python train.py --arch="mlp_mixer" --train_examples=194171 --norm="layernorm" --layer_scale_init=0.01 --moe="soft" --optimizer="muon" --learning_rate=0.027 --adamw_lr_other_params=0.00071 --batch_size=256 --epochs=13.7
Rows from block 5 of a small image classifier, named by matrix and row number. Rows with one number within an expert belong to one neuron, the router's apart. Each number is 500 + 50 x the weight over its row's rms, rounded and kept within 0 to 999. All counts start at 0. Numbers have three digits each.
Before each expert's rows are labels from the 100 images, of 14848, where the router gives the expert most weight on average: "strongest on" is what is common among them; "place" is the part of the image that holds the peak. Only what is clearly more common there than usual is listed. The data: microscope photos of single blood and bone marrow cells. In brackets: how many of the 100.
# router: slot weights (model.blocks.5.mlp.router.weight, 16x256, trained with AdamW), inputs 128-255
# up: expert up (model.blocks.5.mlp.up, 16x64x256), inputs 128-255
# down: expert down (model.blocks.5.mlp.down, 16x256x64, transposed), outputs 128-255

# expert 3
strongest on: cell type: artefact (51)
place: centre (34)
router.3:525509442474532522533520472416437448436563388463579493540524550572501472514417499481471547418427479462480465485482472498606452531585511492496559443523458440442453494387573586535526548504478588505467448521533501510429541441434389522546483487486446487489566460452504485512536432489576469600402463466519439523497501436530602509479636505498463531504514573426425576449436487556583448480568
up.5:551500480517563483414499556502564456488533496509538453498513521561502486502496437490509619502534496446382456500491517501520511383500408494495503462405501497433505469512493478527497578382500509602525424500479493448429491412571466482517492433481426490389470485588509511502500512466438537508507393389451584482499498494499638489546549526482583468500425497507503535455445407452493477496496
down.5:486538497567505528577547514504500506500496468500401545545425500500569498444482518585342497543499501514479536498500455496424518508500602448704602492482500465536457501551539482550508478535474500492560464500554536520501513573558481442519524507617459384478500457497469547500549500500507558502494492437443474592530539526500537384462500526500527506501435466530528487500505477502402500422461
up.6:501557515559613535455473482388496488499484457460663490502493527497491571528496550452496498489515503484562526528503479499452530460505613512360570287514453467440458585551511616670501501494498503540505477524488499499512424441507514482498513430422463501531562475439702499485561462451497423513525519522552501502459503505472281509548409523467479551497531502417444534498560524515496456526401
down.6:541401451463502505476507464531432499516506663500465572505461500500496500529505529491464500519471481552459517507500519500491497499500499475502501495459500422520515447439422493478493494473490500507351491500531469594501427542515476523482485515580546490512501500563520494500491500500447549511553504431518576612580513476500484490495500535500538495500610439475512504499534388489534500557436
up.7:365464488497648482494501538517417501529570496507506499504510466584563515432463522528526488519513494424461563401506501441581579539591577502462499401507419479509370445495505504393459478500500518439480501478500496429498508562499535506505518479480513507490445486498532471477501508503627405516477498415505583463538543444492494452481463500517501588501429488506588522527470502502504630500583
down.7:530525499503494449480460500421382495510508476488381536494479500500527500494388495454559507535446485470456500515501510500509417497500485529403530495468502533489441532535505541500509502504485500534411529499599554597486525512576557645605407438449454503513500500502567489500468500500544548497582500502499510557512568517500483491574501452500458570572605495486549551501477491522434501620533
up.8:383559476548545497598497477400485448462327523518503414499521461471501420501501548397453488477467560516493406537502466474541403490511433500506483504558493546537400518502486453587467621503526459509555501517491545505547505588482499464449492454589460500512376498497502498517555500494457504543486509489498507527552474502443520453466520413499558469523500457493539496535510495466492371545449
down.8:518535437572493306476567530466586504527499615501512488479483501500496500492480475468522499498496500512515501492500614500386390500500506419542399506482500568487581447544471500478500501533521500643407496500533473567507514506515489549515531481453521501496501479549526507500488500500525494488528505504478436494448439489500527428506500501500496488335506446523552393500545543493497500495562
up.9:450546534498498567415467508508562503502498447475551493500503496515458527390494585494517580526498498461526457644384499501522546287511499491433514447500589453498476599521508394585495407500501500500566490499489503425506476450544505504500511516494484503436466503495483500500484445482529604500606499341499460468540490502527471499516593495494510499498500505483535457468467508446513369502516
down.9:586530553419500439473505489497496498455502486500482445493414500500432500508561418783477500514453482488503500501500472497557527497500490573400597443537500419450448499424493568464500501509478500519669594500540506460493492466475449480501333534509478577558500505606498534500472500500459514491475500437470486510568525597500496540503500514500471492530464491503509464500483442503495500492544
up.10:561474524482493340500494489468574466524550479499355587474498559527526507507486500400423514475495490402507548441512532390505501532452524500624494441498550506503483496503540582507485608540494505493501524491513557507500531514459522437499518561507606500492470500471574503498502502506796377486505555498422554595494487500495553489522508528500435537528543495423525508555511514647474536468618
down.10:569459421502500529548516526533516500511507589500489503474589500500484500504474540460455501491566524519505485496500492505542512502500487503522509546470505488663504515489325474517505501528500500504512396500530536519483509455463478396492509539497515583484500526352505511500527500500474495503504503598513394502493527443500447481503500484500538532611421414509479458502555463557513500443474
up.11:463522501519517470530531673485506521372454458473551503489498531361555472484471530517500474490435502485667515493515499465516480497431409502555448457507482523500505494505421501458551463507501434510513511497500506419515486505591499559473579503531396514412415490465383499457557504498496509465477471505475465505500501509576504599383509409494493490484496457565375507474477494499492506443439
down.11:542608494493496589611446535546533500494478436500552413449562500500548501495532538580533500499521514522539491500499467504505498507500477522517511522537500524450530462504486450498494500474477500456443469500476523508463631413435394480460419532447509438492500507389459504500339500500422504500557490545502501524564447572500490508414500493500478488439623489508585442500498487494501500574487
up.12:514663498518369482503582545577483483472519551534626495500514404553524429480500474511504626499555578500550570520514504496592420516461499441435542595492565495455451509510495554342443431498509497548504516509501521481525665384564520497490541519598469509529372518513418500482563494503451477502501436433470555482498488516505555432501565468500551504455469491500569492545557500407503547505502
down.12:432482605500484514422501512487479499482489344500530498509499500500493500512520472451528499518541504441473494507501486500561626500500565569481478513493500381482489381473610525480526497489500500463517541500466481381512540523487459397532298508516554528510500585518481488500370500500632447533482505499512595562545568521500534507501500514500435436528473495387510427496486596494470500446509
up.13:477488505515320381504510503506505510491518500458467516479501451433477513506544505599598467497562539566444454486518507494492529503501470501500461559499496565550507459519428500602502499538525506521536498511495537528532476474631555522502501491497474500372407517527529504513423506441521428521539495507428506447622487520589461502446592506474499621508491532517387492594506508650557495521484
down.13:503470491544505583554473546491488500472535400498486499447511500500551500500565540437507499478591485527544437525500556500454516498500405544541333500455500487460489532478462459513520521492497500420437321500498458452476460483419494513442410381620507476491500435609542499500524500500495448473440502562640550566556499518500483481471500485500471499385515408573690439499541512487503500498472
up.14:514422501364482382451470446520495493497455453505503544495474531604497541501500499676470533460495458543526500497508476516503502535546478508535497554498483503509541614481589661512449478499496512476492484500507450509497478500431484512513505457498580500616404517523602496495513500472670485531418362497525393543429493553502435470454569550508449495459480500510470488507437508511496398504388
down.14:497501560427485452501503466528430500565492553496563571506499505500590500499580501507481503461481500552551478501500424500485486498500497538472453520539500577559452611495568451511492501445485500515494495500456497454580500547476471436487612329565472498510500574490497442500434500500559505495506500461559451664396506478500475531551500501500472407678516581503473550499432488499505500535385
up.15:568424501410533511497504530563491453553405558472442554458485469530494507500560516507403485512503464456386491475623482512497523576493499486418490502560456552538365500519439380418444444524502472519505499479500500620509494472536601482504510524510427529619442544464509478544531500490569499504468489493527694606495547518420460425513546533491446505518502590462580426562586496548465476485482
down.15:502518497452479554504484492489523499464491485499541548507375501500476500475422401591699500535514494518498473499500494500457495504500530456515471500535500528471581554481550615496517500465510500452501529500475496452470435600533606452569528584542531558472500388418523510500541500500484527443480500479563502510536409507500510487479500395500563446457335571480503484501470480508416500613498
up.16:417478538494452458503490494521530562497465584551498519485500542495498500502489423477401407499544521536504513496468499320610405503504521482497557497501503468503583500507520469507531506557499495490492470509506513503527500729512607499501508507455560500503548535508475491500439500501411488496558651608395506619490502506498492496499493496499583511496574369436486435483589498483503501436486
down.16:509518579580489454544531506493469499494504573500385519498553499500479500497612472476323499519471527488527500496500444497513491501500468489518559498624500494521511574466447483498504490490525500455533545500589489499492535650426522535488495656581478498509500499476531500500572500500474568502509501532370509434441518455500557511422500499500488504501517437438545492500507552501524500457502

# expert 6
strongest on: cell type: eosinophil (72)
place: centre (29)
router.6:588521438487520488556563611580557503567567583483513458475460500591568407435492481426492515535492575499516563427499557548490460417496443509577507609516488557500504549461410559556470535461554445429450506540500582584532454516557504481503494538609514523513570454536552527556534554578550495407472487434462504418503487531387527467488526563463545510553449561543511494579553489557506490564501
up.0:520408499420394501503519484461522598537577507559499524576437472480495607518500490449516498527671574484343557506415465472430481493549468501450518471518440506557461505510478548505386570507462546501500477486550481588586493512542521576531504550456478501512322529420519491477502501525474500482564584547478515600495504501504537569493521440494501543534484493452494533503457544461499404502471
down.0:382488462493501604418502486587517504413493516499500500527553499500525500497455518516500498510513502622586508489500470500647514498500542450621428540478500569488540587499488589502472486486504500493403710500578475502468495519483612545464443515497451522522500529495384479500452500500593502459508499603517267528469465595500492508548500489500505595541492553565586461501474409477540500430520
up.1:518408558700449505451520498486502480492409424465542483514505502513501483495538498484658506522636501423435372455498496507455597425511506480429532407492496445572401552500501522532456480510477529503498493430500501493503498434512592521500445518486474502481588530518459499515429476500370500494612703534513498507561495624456494593499540459472518490500571514511471539499488502416515510422517
down.1:529506474438471498490470514363540500504500593500452528460453500500534500499594505432622499504425478524437496502500566504522565501500521508460649495519499559423371490590492605458505514467496500522502451500473485525480546544602384516450523428464517545463500513479425501500359500500484444532489496527505468426569521467500528487474500550500518548551297399556604534502450422497511500573481
up.2:509525497477478499607467528551514483500303585525516515567446473483425538493508453495472495500497500548567548501441500515509487657395534508422550453498490500514344566492472498638320499531500505500479499521505425440483491517450528464500518410459459518500585498431515532465497526504314555469514560612497586529510481498514533500417424552487506493509508489497604497451465531624501545500558
down.2:495565569476533540452556482478464491477509484500444501509510500500570499509403512489497497496702481474508500500500511500563563500500484499656442520491500494509337464536513422514504500505531500548442509499441483483503494452407432412512520460604497554496500567576511477500557500500555463495375497535507562415451465462500498514514500438500540481668532513498418409499488419487455500495535
up.3:726578511507529597479533476528513527505562502410397505480492537552434460529500494554475509481450492488438562626584500476478524563510409499427511476580529467523512549492501452510511476504479461516495503510507483553430493501488469466509534532566540484648409490507485506516547505491480572527408451224499504494521507498515350282507544482502500480498515504513546467485494475492491541489523
down.3:527489491533529353583492530544446500493534417500398518510490500500506500479417533487455496499467505483479491495502666495525538500500532562401516488404497411462519490392596591497500500501503500507385487490490499613490569519586505382521500410415497500499500466553463501500452500500454496510512483426405424565466576506503480475544500567500501423424536581457547651498472456500527500503527
up.4:459413500468407554409466404425507465502229490557534567439501457502505506521510558615514475496533496522558548437501496560522446556502629521415505500501527522488460501477488503452549481489500489437491498510490500536459525413427526532492517418453611495529538481509489509471504502561451439500502532511579451690506508507507492500409617573501544542495634408517459488500498510511469448500437
down.4:564524471504509556477418499486540502490493547500419477485426500500500500505540491483382500508484454557361499491500625500628353500500428456494529500479500474602504534498382463551508500586500500465560462500557435498503414480420478551480514574482559501542500530491456476500469500500450518484528521421463467470430503484500418416485500495500759488442364522496423539499444493498490500535360
up.5:517615518583513481542473491563470443472654487586537498473522472456541583499489524452468496469526500503545439564499496484471534550472504503416549485494619526502486403471509516558510442535533520453519504541499485485499498502526538520514504501504466546325400580449493494497491498541476495443508500492389492469488501499500558563532454619467273522497452453493481505517471500637464569465564
down.5:435553560548528470444400483548475502527497565500424512549496494500511511507513560569484508527575500465507474514500459500611462500500536423502525457524501469547449564412452463504498500551550500539472468500355523420493464400561476398507524493465466460483500502500457500500520504500495515500505500531520523593505517481500513414471500579500546566581626509498635335492481601500445500490561
up.6:397571500449501503501525503501549481531507498445477450502500467491485529508489508509429523490453494516472541499568496559540479544505544495495500498478495537505493504437508539612453514502517500494505469502531472399413452520501429541499532462533512534388353557442592499497505501522517485515497535561593464487538500463504563471545524511499480415500494447550521496503482538748530512568575
down.6:488472518593503378535444480511491499440514461500435508598507500500516500472367426531495500470546518468585524500501422511447513500500482507567478545527500651550495537629491491530479500538526500469404519502477453484509565331476526510519497510541534505497500498417469503500490500500555418498415496431478425525501504484500505428510500447500484428494541502493572503498516496482565500427497
up.7:432503504500486521434467487519513562506567551445528499539501426431455460450494479508471530475521594515433499498490493486487480488504445496461490489498537496449527500479501450499490532484497531500494493500499513543509505417487602501500504556420534508667537499549662508509428482462742509488485542501478507391440506495420535500624441496548430483502487508508459536504485482500453504481504
down.7:691517444489498493552503499508512500516502307502522454487495500500487500510459511413470500465557503461480503469500423500494500500500557462623404533421501577450592499528547539513485500495504500551567480500493513612504555459471493513528557638560570456501500491515510516500506500500606565529562492436530521590533504519500491388449500462500431442478470576427542618506466425501517500443479
up.8:481489496366477512480512487471519620466514468524504500500501495539506524496502484483499398552559465444423502498535501489431501482419527546426500499492555501489491453607538560350556507456466513406543492496491500478531543431539453491500411493416457505439395504524486471480500481492471526553588526502412495373556487449583527513556407453479460536498415492539432489559462507416509528535475
down.8:487439462501504486459425504453499504529507473492457550528538500500639495522603508455413498472627430528451501500500402496458496500500498524488651501500500636580526454550446503498455500498540500463508407494515526428488518489491464495499517493526480457497500557327488508500567500500477570511494501456520412617518529499500329488524500587500414448560447403603471543491495616515601500527519
up.9:365609492524618495502495553498584589509467527471410503509521553445475583448500501500502543509504522498498503488467526563459564507495586496472494579505543510522492489469499493545537582507500456530501464497431494557505480651509504505498496399562617471372535462512551499525551503467602440502470586495553579445508493473479362506397562479522533460500563493503527541543523516509522464535486
down.9:570487492580504399507538485385425501463506515499593492477537501500511500519394508517398495503570452529608557514501424500493486502500502568553548496610500487560497495409560381494526500517505500412422508500425549593483501365546549509463499559525486415490500488436533482500471500500460436496553507653540402446623461648500480573496500563500419495463379552486497527502522503465488500515464
up.10:407378499539471474436525468557494493401452508451487514508460422566497585479503496509536520462354535549630495599573466649455463641475443513670422515477503503544512492533502433530625472493455476475536487430520501531490493602410470526481437441552499529439352464492491508500485476493532535516500452541625586525508519515471462474528518328514500447516579545487416501516445520413499473498536
down.10:483442504543479441427473490504477500531504434500394515551314500500490500518502404534549500487402556467584589501505503500457467501500507573569490459519501489537569574507468533472493496576486500481466545501564531432532571557575542540484494556562532582507500515488552480500503500500513402572536502584477415465460542584500472466501500375500573466462558479457377472500496384501405500492515
up.11:354499496572427559513510471536530556459661515497511435500489492585534507493500426496455517511465431506481522500489498486527387495519417500474504516491513494499500474537524555557443425548441504478503498472502536468487464441499568475529595451536466505485443478488519512484479510505502579502543618511471538515448519573514590408503531499492501500529401516441598456440347495570498473467567
down.11:426603476470528383420515478572490500497485453500530536511589500500508500497438502513522502502370419578453483495497486496587403501500484567602582559495500611466522498470488398549499511541500500627442443500497521407500481492466559562506626478433461621497500510477490497500503500500518432492552505442503488489431500472500557477459500572500475499418443583450420549503526544489508500520515

# expert 11
strongest on: cell type: promyelocyte (30)
place: centre (44)
router.11:411520513458561528592517492459532510509547501466523534509572513455516546526462516426587540448510420525478453515489608486475446480580454394424469510521472539518363473431539466530540587538494556536451537502495551540469447445590514564591546447479576489443591474504455522544520491491476505504555458562546619444515413406526518452488573599478446613490498498445524517472457494594540476486503
up.0:519509496538502442492499597522484667524402503506508501499527450282502447529490521557537512495463498455581488500468496454514604494430461469395494412499499475470569495491518503565500439511502498519433526516501514312428502410511620439504495500447401556643281484512537495500520479540576406495527545574502566499455500492476377465561516499492403503503393500619524537551571513602495509549455
down.0:496508468617524546559531482511529502600525487501595561518505500500478500516399539475642499474498456479571426503499402500508440500500544471442539513488500569523372561300480503498493500441500500583467474497567507457441440452492441455545422673462478495425500433461502496500559500500437476556379498580489464504552476540500543496487500536500467593496558517501540533497483559503508500576529
up.1:551496473521492498479500505521517481459583505595586503501508497368478419472504600500517478510452527359481414384408498481483481398510515497472531584499492452501469489506521501515389505522505532501506507510456513557510573509512489524523570579580577489544615544507465511519568499551407520500502496514486569384526500461500631505529416516491504504503515454530489502499519501441502407486433
down.1:491519501464503469500512503472497500468500580500498380493492500500525500512531455500404504523499543389513510503501590500492545501500502480567595384575500484524580418504509411456514500492492500549593634500512474473507497464560453475538522540526493425512500484455435466500449498500541512531501463395569472636374527450500513539584500505500449489476496489492660501499485527502480500491413
up.2:464601490507490527453424559367497534479521496458497495493512502603506551512499566545585403500372440500439505409275503497464504473450513487417498387452398522479499505505503453536452497505496504564510487510481531450505491498495497540476528528416419471541547531528559501488500499500510549510600515540577533525479513501503426566499511505462435539497420523470659554385466503603493437506501
down.2:503435489419514633448509473506593497536491460500472494491480500500461500528523493650293505491662521467535554498504495492511522499500454372490625514463502462479573585506515441515489500468500500468606434500426471463527522451463500372471414630573469479501500440501497479500554500500465506474485507442521516551459529405500516412509500582500560468636558560445472569500509479523541500593476
up.3:495487503551489504398508410546507463501392482459534447531517488317629439484538487497524514500503499501461549431522553422490494478501545499361496418430405498481398517494524486508551504466534513516496556502449490530552434497598555461505488443550367495544474568492467498506520506478500483491413613482498497552497523521549560475379499481498514398473498476504571422462509488670500604454536
down.3:585613500488529498501566470551490499483531485489532511461525501500531499490499516550552500525543615520529502512497369500519576500501498473533492518419501577441441565494449491513514501454511500419588433500488457470518550558497494462544537456494529517479498457544514498500500500500497597509452498501492568627576561516500460500513500422500502515415408502441567446501523368470506500587510
up.4:508415501631609342514489513550490538364601492465480490514434434563496522506502506449496499499443414521552463500448474507485563429501499503566404500600492473502585506512500507560490535524488500469492473496502499479516476498467469454483505493473478480558562478490642501471504493500597628504638474482502408541515495537480210450518473425485455540500474559503515500563504481632472373503503
down.4:473523492449506581502482557482475500445479527500477560477493500500488501501470515460444500548601513490531466496500595500623496501500510486341793449582499487429397425434527457498504502468498500437527574500531493502419514495482452532531455558466431568515500512473415512500440500500407507497475508485466636456598520534500399524501503507500456539462576491472507522500431557509487500370539
up.5:537639503505410510509526486500530410490500462469601496509505506552499457464499507492468440498496512478442522512542500503575463445517483501390488455458512491500475566457534517403489402477501471499500500502507494509472524553500499411506463499490495508481525498454456499515435498460563511517403521416460499559485500501525580506438503538507505590499549500559499499459548493415475475486540
down.5:508535452418480539631463513418477500502531556500555612434506500500493500508467461575520499497438527558473489500512486500356598502500633557527503493639499454559507450487473474486458500502500500506491571500444448551474521491502527469488489493406502580455496483552569512500501500500403475481525510548515383456513460496500523617520500513500442429539519472549506561501578458487551504642432
up.6:463291500514417487415491454531501556501480525522504533512486563533562494488435457624499532513479498509500513526421527359388473579499529531498506589512526397506562521506523671441516482485474501489500509501513492442473470463500451561493493482532500499491584500581511502492616500484480495497318462473450381451485572499414398526504477418507540498488427499509523511433485512462532502645531
down.6:548413552503503463465594502483457500471484485500500539567447500500497497596506519595558500504462596427628451503500359500483433498500469561394590490400500507497513420382635599506530500522500500726531488500521513463510493543520411458481385421591530489498500437458586511500433500500433502526414487396489475491542500504501437533562500429500464478502498529531493508498577579471564500455542
up.7:629550487540496550582556374508512547574553521479422499498512478502460593503461487476516467501590497563480488494465500564487496479479442496462538501498556492487505535495500493485507494499454500484442525484507543442495490550489515489506488507514494516482490486507473500477541477471478520495560621497503387517499511520495543484502579521522533518470498500470459515587483499452426624493589
down.7:437485464564494465444467483598511500529503447504622540508521500500499501450485503562508500495467468543451488510500518503487479500500500535631473513464500505590491514526507396511460500501500500313495552500527492520505465489571578534492605414519484474503499562428454459500415500500563496454427499525468512567507491534500504429458500536500496526439437511466514556499547541524520500477454
up.8:599569547492512494494495552515476509500449558637449500501501517437568494504500507601545454476487500497505506501529474464504520498506444533517480611504487502515524501507504533764606390495518488505528496506501528383471523404497383465494514578484530498520483424535540500499495499557358506554499500617482462470553515519450446528481611487461325488484488539552602501468499427427485493450496
down.8:469498550554506482485568499424501495472520375500396491467569500500604500456568512483493501514500513503470510500500503499516530501500537443452548462441500506464449478584564518499538501432500500490418570500480523502510552472317396509501481507480516469526500416486500491500472500500571503506584507460470413624487515476500467479520500525500462504484498491385518525504528450493497498382512
up.9:508490500485648524477500468524503525431667503472523457494517604579514513496476678443470526477561536495580513545512500510462561487534504507553507596433486498504546413478507449464616551507499490516480501501519436610508503489454497495506483473512512511595526485501431508525507499420514492500501448410577426476499530501497481440539526500535500559482537500497378502498491499541541548509369
down.9:493501483563484441417478545556505500447496415496533502519534501500495500467528508489554500502556491447474453495499475500465523501500458581389648475515501532491467407412474489521501500531513500470564589502457507459506508452380328668488488496506466482503500486538481493500442500500513500499489500504524508496516492516500695529501500575500417477503453495481522433502462486513468500393498
up.10:462498497472418395497495542505527610500394459519484572494633489469527546508475500455551488501492509494351376458462462488597525453533397512504480557490468547516498530512474571457508559530501533543498551495489529526554502456605464616483499497492544467567486526529404503500393501507375493495543462497478373580505501488478503606486557501501504457468506509494523560451478503406500549499496
down.10:500517480586521460551584523517492504509551396509496497528556499500501500457461475577593496504540476516497546508500658500444499499499501384613497500581499508457522489468444501502523504468516500464560377500554512590497503409466451513498510370544480523516500501598490475500567500500488455525501501564359553489535495512500443482505500424500546467569564472518466583505497500467384499436453
up.11:604465487591481516519500348502512434467611507480658500502496498544504500521480524524483536467634487467628547526442504492538372420472473495411498424498596500497531502510554573492435515498478504486505528522510416464501467561408476495531497453456497499608502450510637506512501499461535494519637483373487498510473513482560489491512488493499465461475528458509423508492502502485500501526520
down.11:457489539459490517449458411373493499470501521500504540484506500500455500497514499433427502511503517555543490507501424500548447500500780442521408480587500501492410581470485521477507498466486500383441444500524537566501617484579492439468549432460519502499500534498543478500514500500507491498506499606586398503592412577500544478508500486500472633508438376464537435497498552495506500414467

# expert 15
strongest on: smear: peripheral blood (77); cell type: segmented neutrophil (49)
place: centre (32)
router.15:459457464461550472481478493518431488443454563519422587572450572535461424523520405522540559563383609507426489490442490458480414512466458457554513592487478481508523466528592578480541521462451482490541443581524508557525458543454546610483559409514626510591504498492575466456521532598535500524530509508562568445471521446463462455507574548529502603474481508460483546562522560546551537550477
up.0:596542504617534507536494385495526529472521516572495428510422490534488511543502495530572425523456510423490476537401494544461510488505502501581437500504506474488494474599507453496555481480507488499497484503497512463582497525399529459486475449477492488658503539503493499497507500516451417499495467533544506417496443481517468406589432499485507500497566534504494490491494538441440397557469
down.0:521423535565489466519515521533482498500547438500647530461450500500517500470481482593542495515494497478525490496500486506631468501500501707303546535501501357493544532443586450601504500500501500474440536501458455556461455479537560471496566503440500492437500489549412499500457500500484525466481513536505446377366499575500437459425500518500381532502503435635589626500508575503449500507367
up.1:460537508583452500523506498536512496523383465504489506500476526525520500416507452545387389484571492493496563483499531512492481391500432528514475531501557498501483494512505473478561447514507476495549500503479538483525497498525516472496508515489473531647546499535470559474493551460491455507475405404479508531455502500449373573425594495470628511503525525480513506496545500571527502501466
down.1:612509441478504435386530483569435502511519544501471491468481500500529500510461504468592500525457447407389509493500531505511677497500478398456605548517498483554331509497620397520505500546502500524542575500422478504475538494480381439481436472507492540498500467417423507500517500500386526486438505496539559448497544524500366528511500445500504439416501492516475471501487732551493494462533
up.2:490420501474600555438538439509466574411292499446575555462465463458469393502519451452545530551502508499507559537461516487475539423352474509525505512588622468531578492499483487487524581434531577459517502561471486535566501519522500496498465523518498500623521540469484494502513500498482447511360487476567471564531495494504522556578485511531497657499515501500440458480270498518491536403594
down.2:499499517380484451482486536522532501522509598500444538500383500500501500469385493492532500497468481550423596496501516500512490499500476369522402422479500434529521539538497481492499486489485500494493492500485523656455503490510493547506467455511435467500500503474476502499382500500373544477555519505506678489585472644500457577496496496500470549511474532492506398492449523525526500498543
up.3:530496501498525466476461457501546503646500463489427404514466463550475561582499465489439606545556336499522537675479508589484563534469418503484565566542519494581502528502500513467494607504499500470480501500502511506517491443429587488512464460537432485513547507523502494440491511492365430556491476506456436471556571492513519513497499436543444500504503507504609455381571501593525521475532
down.3:540475492549500500448504584599537497493497360501481495528592499500563500498507530600524498502359506485484495498506400500496523501500478477523357404445498553526495550557554548462492500519493499456527494499538491385495505535561512481499626479393549517536499520436580499500465500500497503516620499509417506436497483563500431503506500566500531491454414555530500552514461523539505500468649
up.4:455575500480490610465518459500470492475461495602502574492519574480500491549512505413636587482517509531492485443461508471516462718503472492494559514502455500484520554518500524597502285494540453499509482505518499506421502420467485488504448577530461514485330440522377491496494516538537522469393613446509466509479501493471668494492529552501500506500493492528581497484457477525520362524519
down.4:485529588458498444542513492486515500500480490500579513501483500500481500478497498492295497475298541492495458498500452499570508500500470566644464443468500535477504654505411480499500497505500500475646447500446547349512509532509495463505582451493468523505500489536488501500475500500562534500577500482498518488518492542500488505524500411500511498574489570470667458500452526495568500663476
up.5:443490500495451415508471470503513490591600444485547503505505511483491495464507521542466519504517504497555506554513503527494504498484464462426513497489549503525490501471469460577516471548512561544484495490455497428534461578527500579485523570530301498472479537462427504507499500480491512434525527498572462667496490500502501409315426671475530436487497478541506538542575582499462465491428
down.5:512514414524531473615430448446654500506509525497510486543490500500508500520447390478542510490477508483477437482495496500543577500500490429554562496573500369572565371587434477489504505495500500513588548500478491560527429509503509448425642396516512454527500604548636460500506500500505601516509485460492487526428431567500513500460502511500492537606432442606433501499354522525442501579433
up.6:771604457486554460435520471580489493526537500520394541479489497455498591466501432496512483501473421549422511512582483498526526550504506500499505546568499461511492483485490400558504512501485542488518502497513499530502508462488500549496515522538500493537422455507475500460537467512303434498668528600461538502529501405424642492499584488495353496516488485485498472483552501489500482487474
down.6:478509507549499334501453503473560498489500374500643540496489500500538500464457556519501502484444525529578505500501561500489450500500513469663582489528500514558523361496466532487500500537525500470487482500511545553462520520405479317463482522476526457469500482435589502500530500500592484491456492583456493482521487498500446365457500432500497470456392448501657393501543457493506500529519
up.7:582447466484506500546508360466473574392678490517482535518503587431525539535520497446509526454467501494531459506500487510558490428495451508609506533513459506500457493446538673520526561539528500544462520513541482479486499474500430521501492457517523506556540500429479500503501516504598524472451412379457558495439521437488433497494614481538505496522657504359496479512507499458504471469491
down.7:463514489542518565505515505482494499510514567500526511598461500500526500514550526493373494496377450522528506498498514500574506501500524564465486498485500437479453501428585541491487500538506500589545503501462421498502471497529433434538518569438495428501500509428534507500488500500536473518432502540558420413430514479500591491541500427500415404596552487428457501500504424498506500408393
up.8:613467505494525470495526487457563532580504502538478484514494408405575520486491357494557522499502533534543532492536505500516508528408571527396510566508527491540541494507466477505474494529478463463494514504479507417517500480512509514500515508552526511444727527503414510499495492506510506447524530610437390593468506493494339503446446498501493509507494495626491540496522488586507538449487
down.8:501554501492524299432503504500585499566478545500463515498491503500489500516483502420508499500607486492497493502500474501492612498500555444414440502556500454514396442544521467505505500502496500531425471500502434586496507484490480538525537512510611502506500506494487514500522500500559502500518496457508578463553471500500453509490500532500494461519445490453335501500432475487475500624573
up.9:604429499502532526511504514504504533576501518441473564503518513529468489500497508481501509506490400546376574459514498574499738549495515476296496659499479510475460505490501555538464496449495497525452485534500475526455474543472500487501507421498591499352495475517507497513525493508709438518471523433587494549400500529486551435473520573503508467496503533414525513463462500495539542499447
down.9:461493462512492447562528460469433499523505529500618518537520500500510500505548501487462503451418450524453453496498477499542478495500492482502624534497500579462523396461480561517498499509517500644515352499507514550489485492655504439487499513510539413505499610458494516500556500500575540470472483483465514601442505436500515500490500548500501535570400512541428558500522496501546500517446
up.10:713500507546506475417469450493497403468504478487495584501497458518489606502497493467557497481395496503552501452483495418420383525499476506480500449499457529478650494640546549464422563481415500490519500520497500344492497550501467542509533565485487497532527472491509491483496495410415516501648517502499456434494520500488517515525610443459473492503533521542482555476594487557551581463402
down.10:513524514417497649538493508489529500491500489500658589504484500500443500506386511486455504500427499573506561499501554500455523499500495559473491464660500487519518366551385445517498500492499500528537541500616572531498539477415544488459501448579464376507501482431594482500504500500489455497478506515453561590473567542500469476474500477500417475511549574514622430500495435485500500485438
up.11:580491485776431489523527446489502589524472521499503506512475512594504527481509518500616445495577477574512504490438501561558450582499449505548526519502494404512483535504503561531438500500504512470442528462549515383500501430500503501501468520500494500455649467500500500495515500529475511465463490597475391381510499508503514502520555502478533522481513501497491480510453494511489659502529
down.11:525467518467492454518492496453570500470500564503633606492499499500512503475392506548507503523463491467421484499500516499496510502500517530299378442468502509398526458563561384497507500533500500506548446500487495472423439499497427476467493441427564549496501525450471506500436500500524488502500498415448480677554473449500500438497502574500592478559490574485550558500453407481494500544413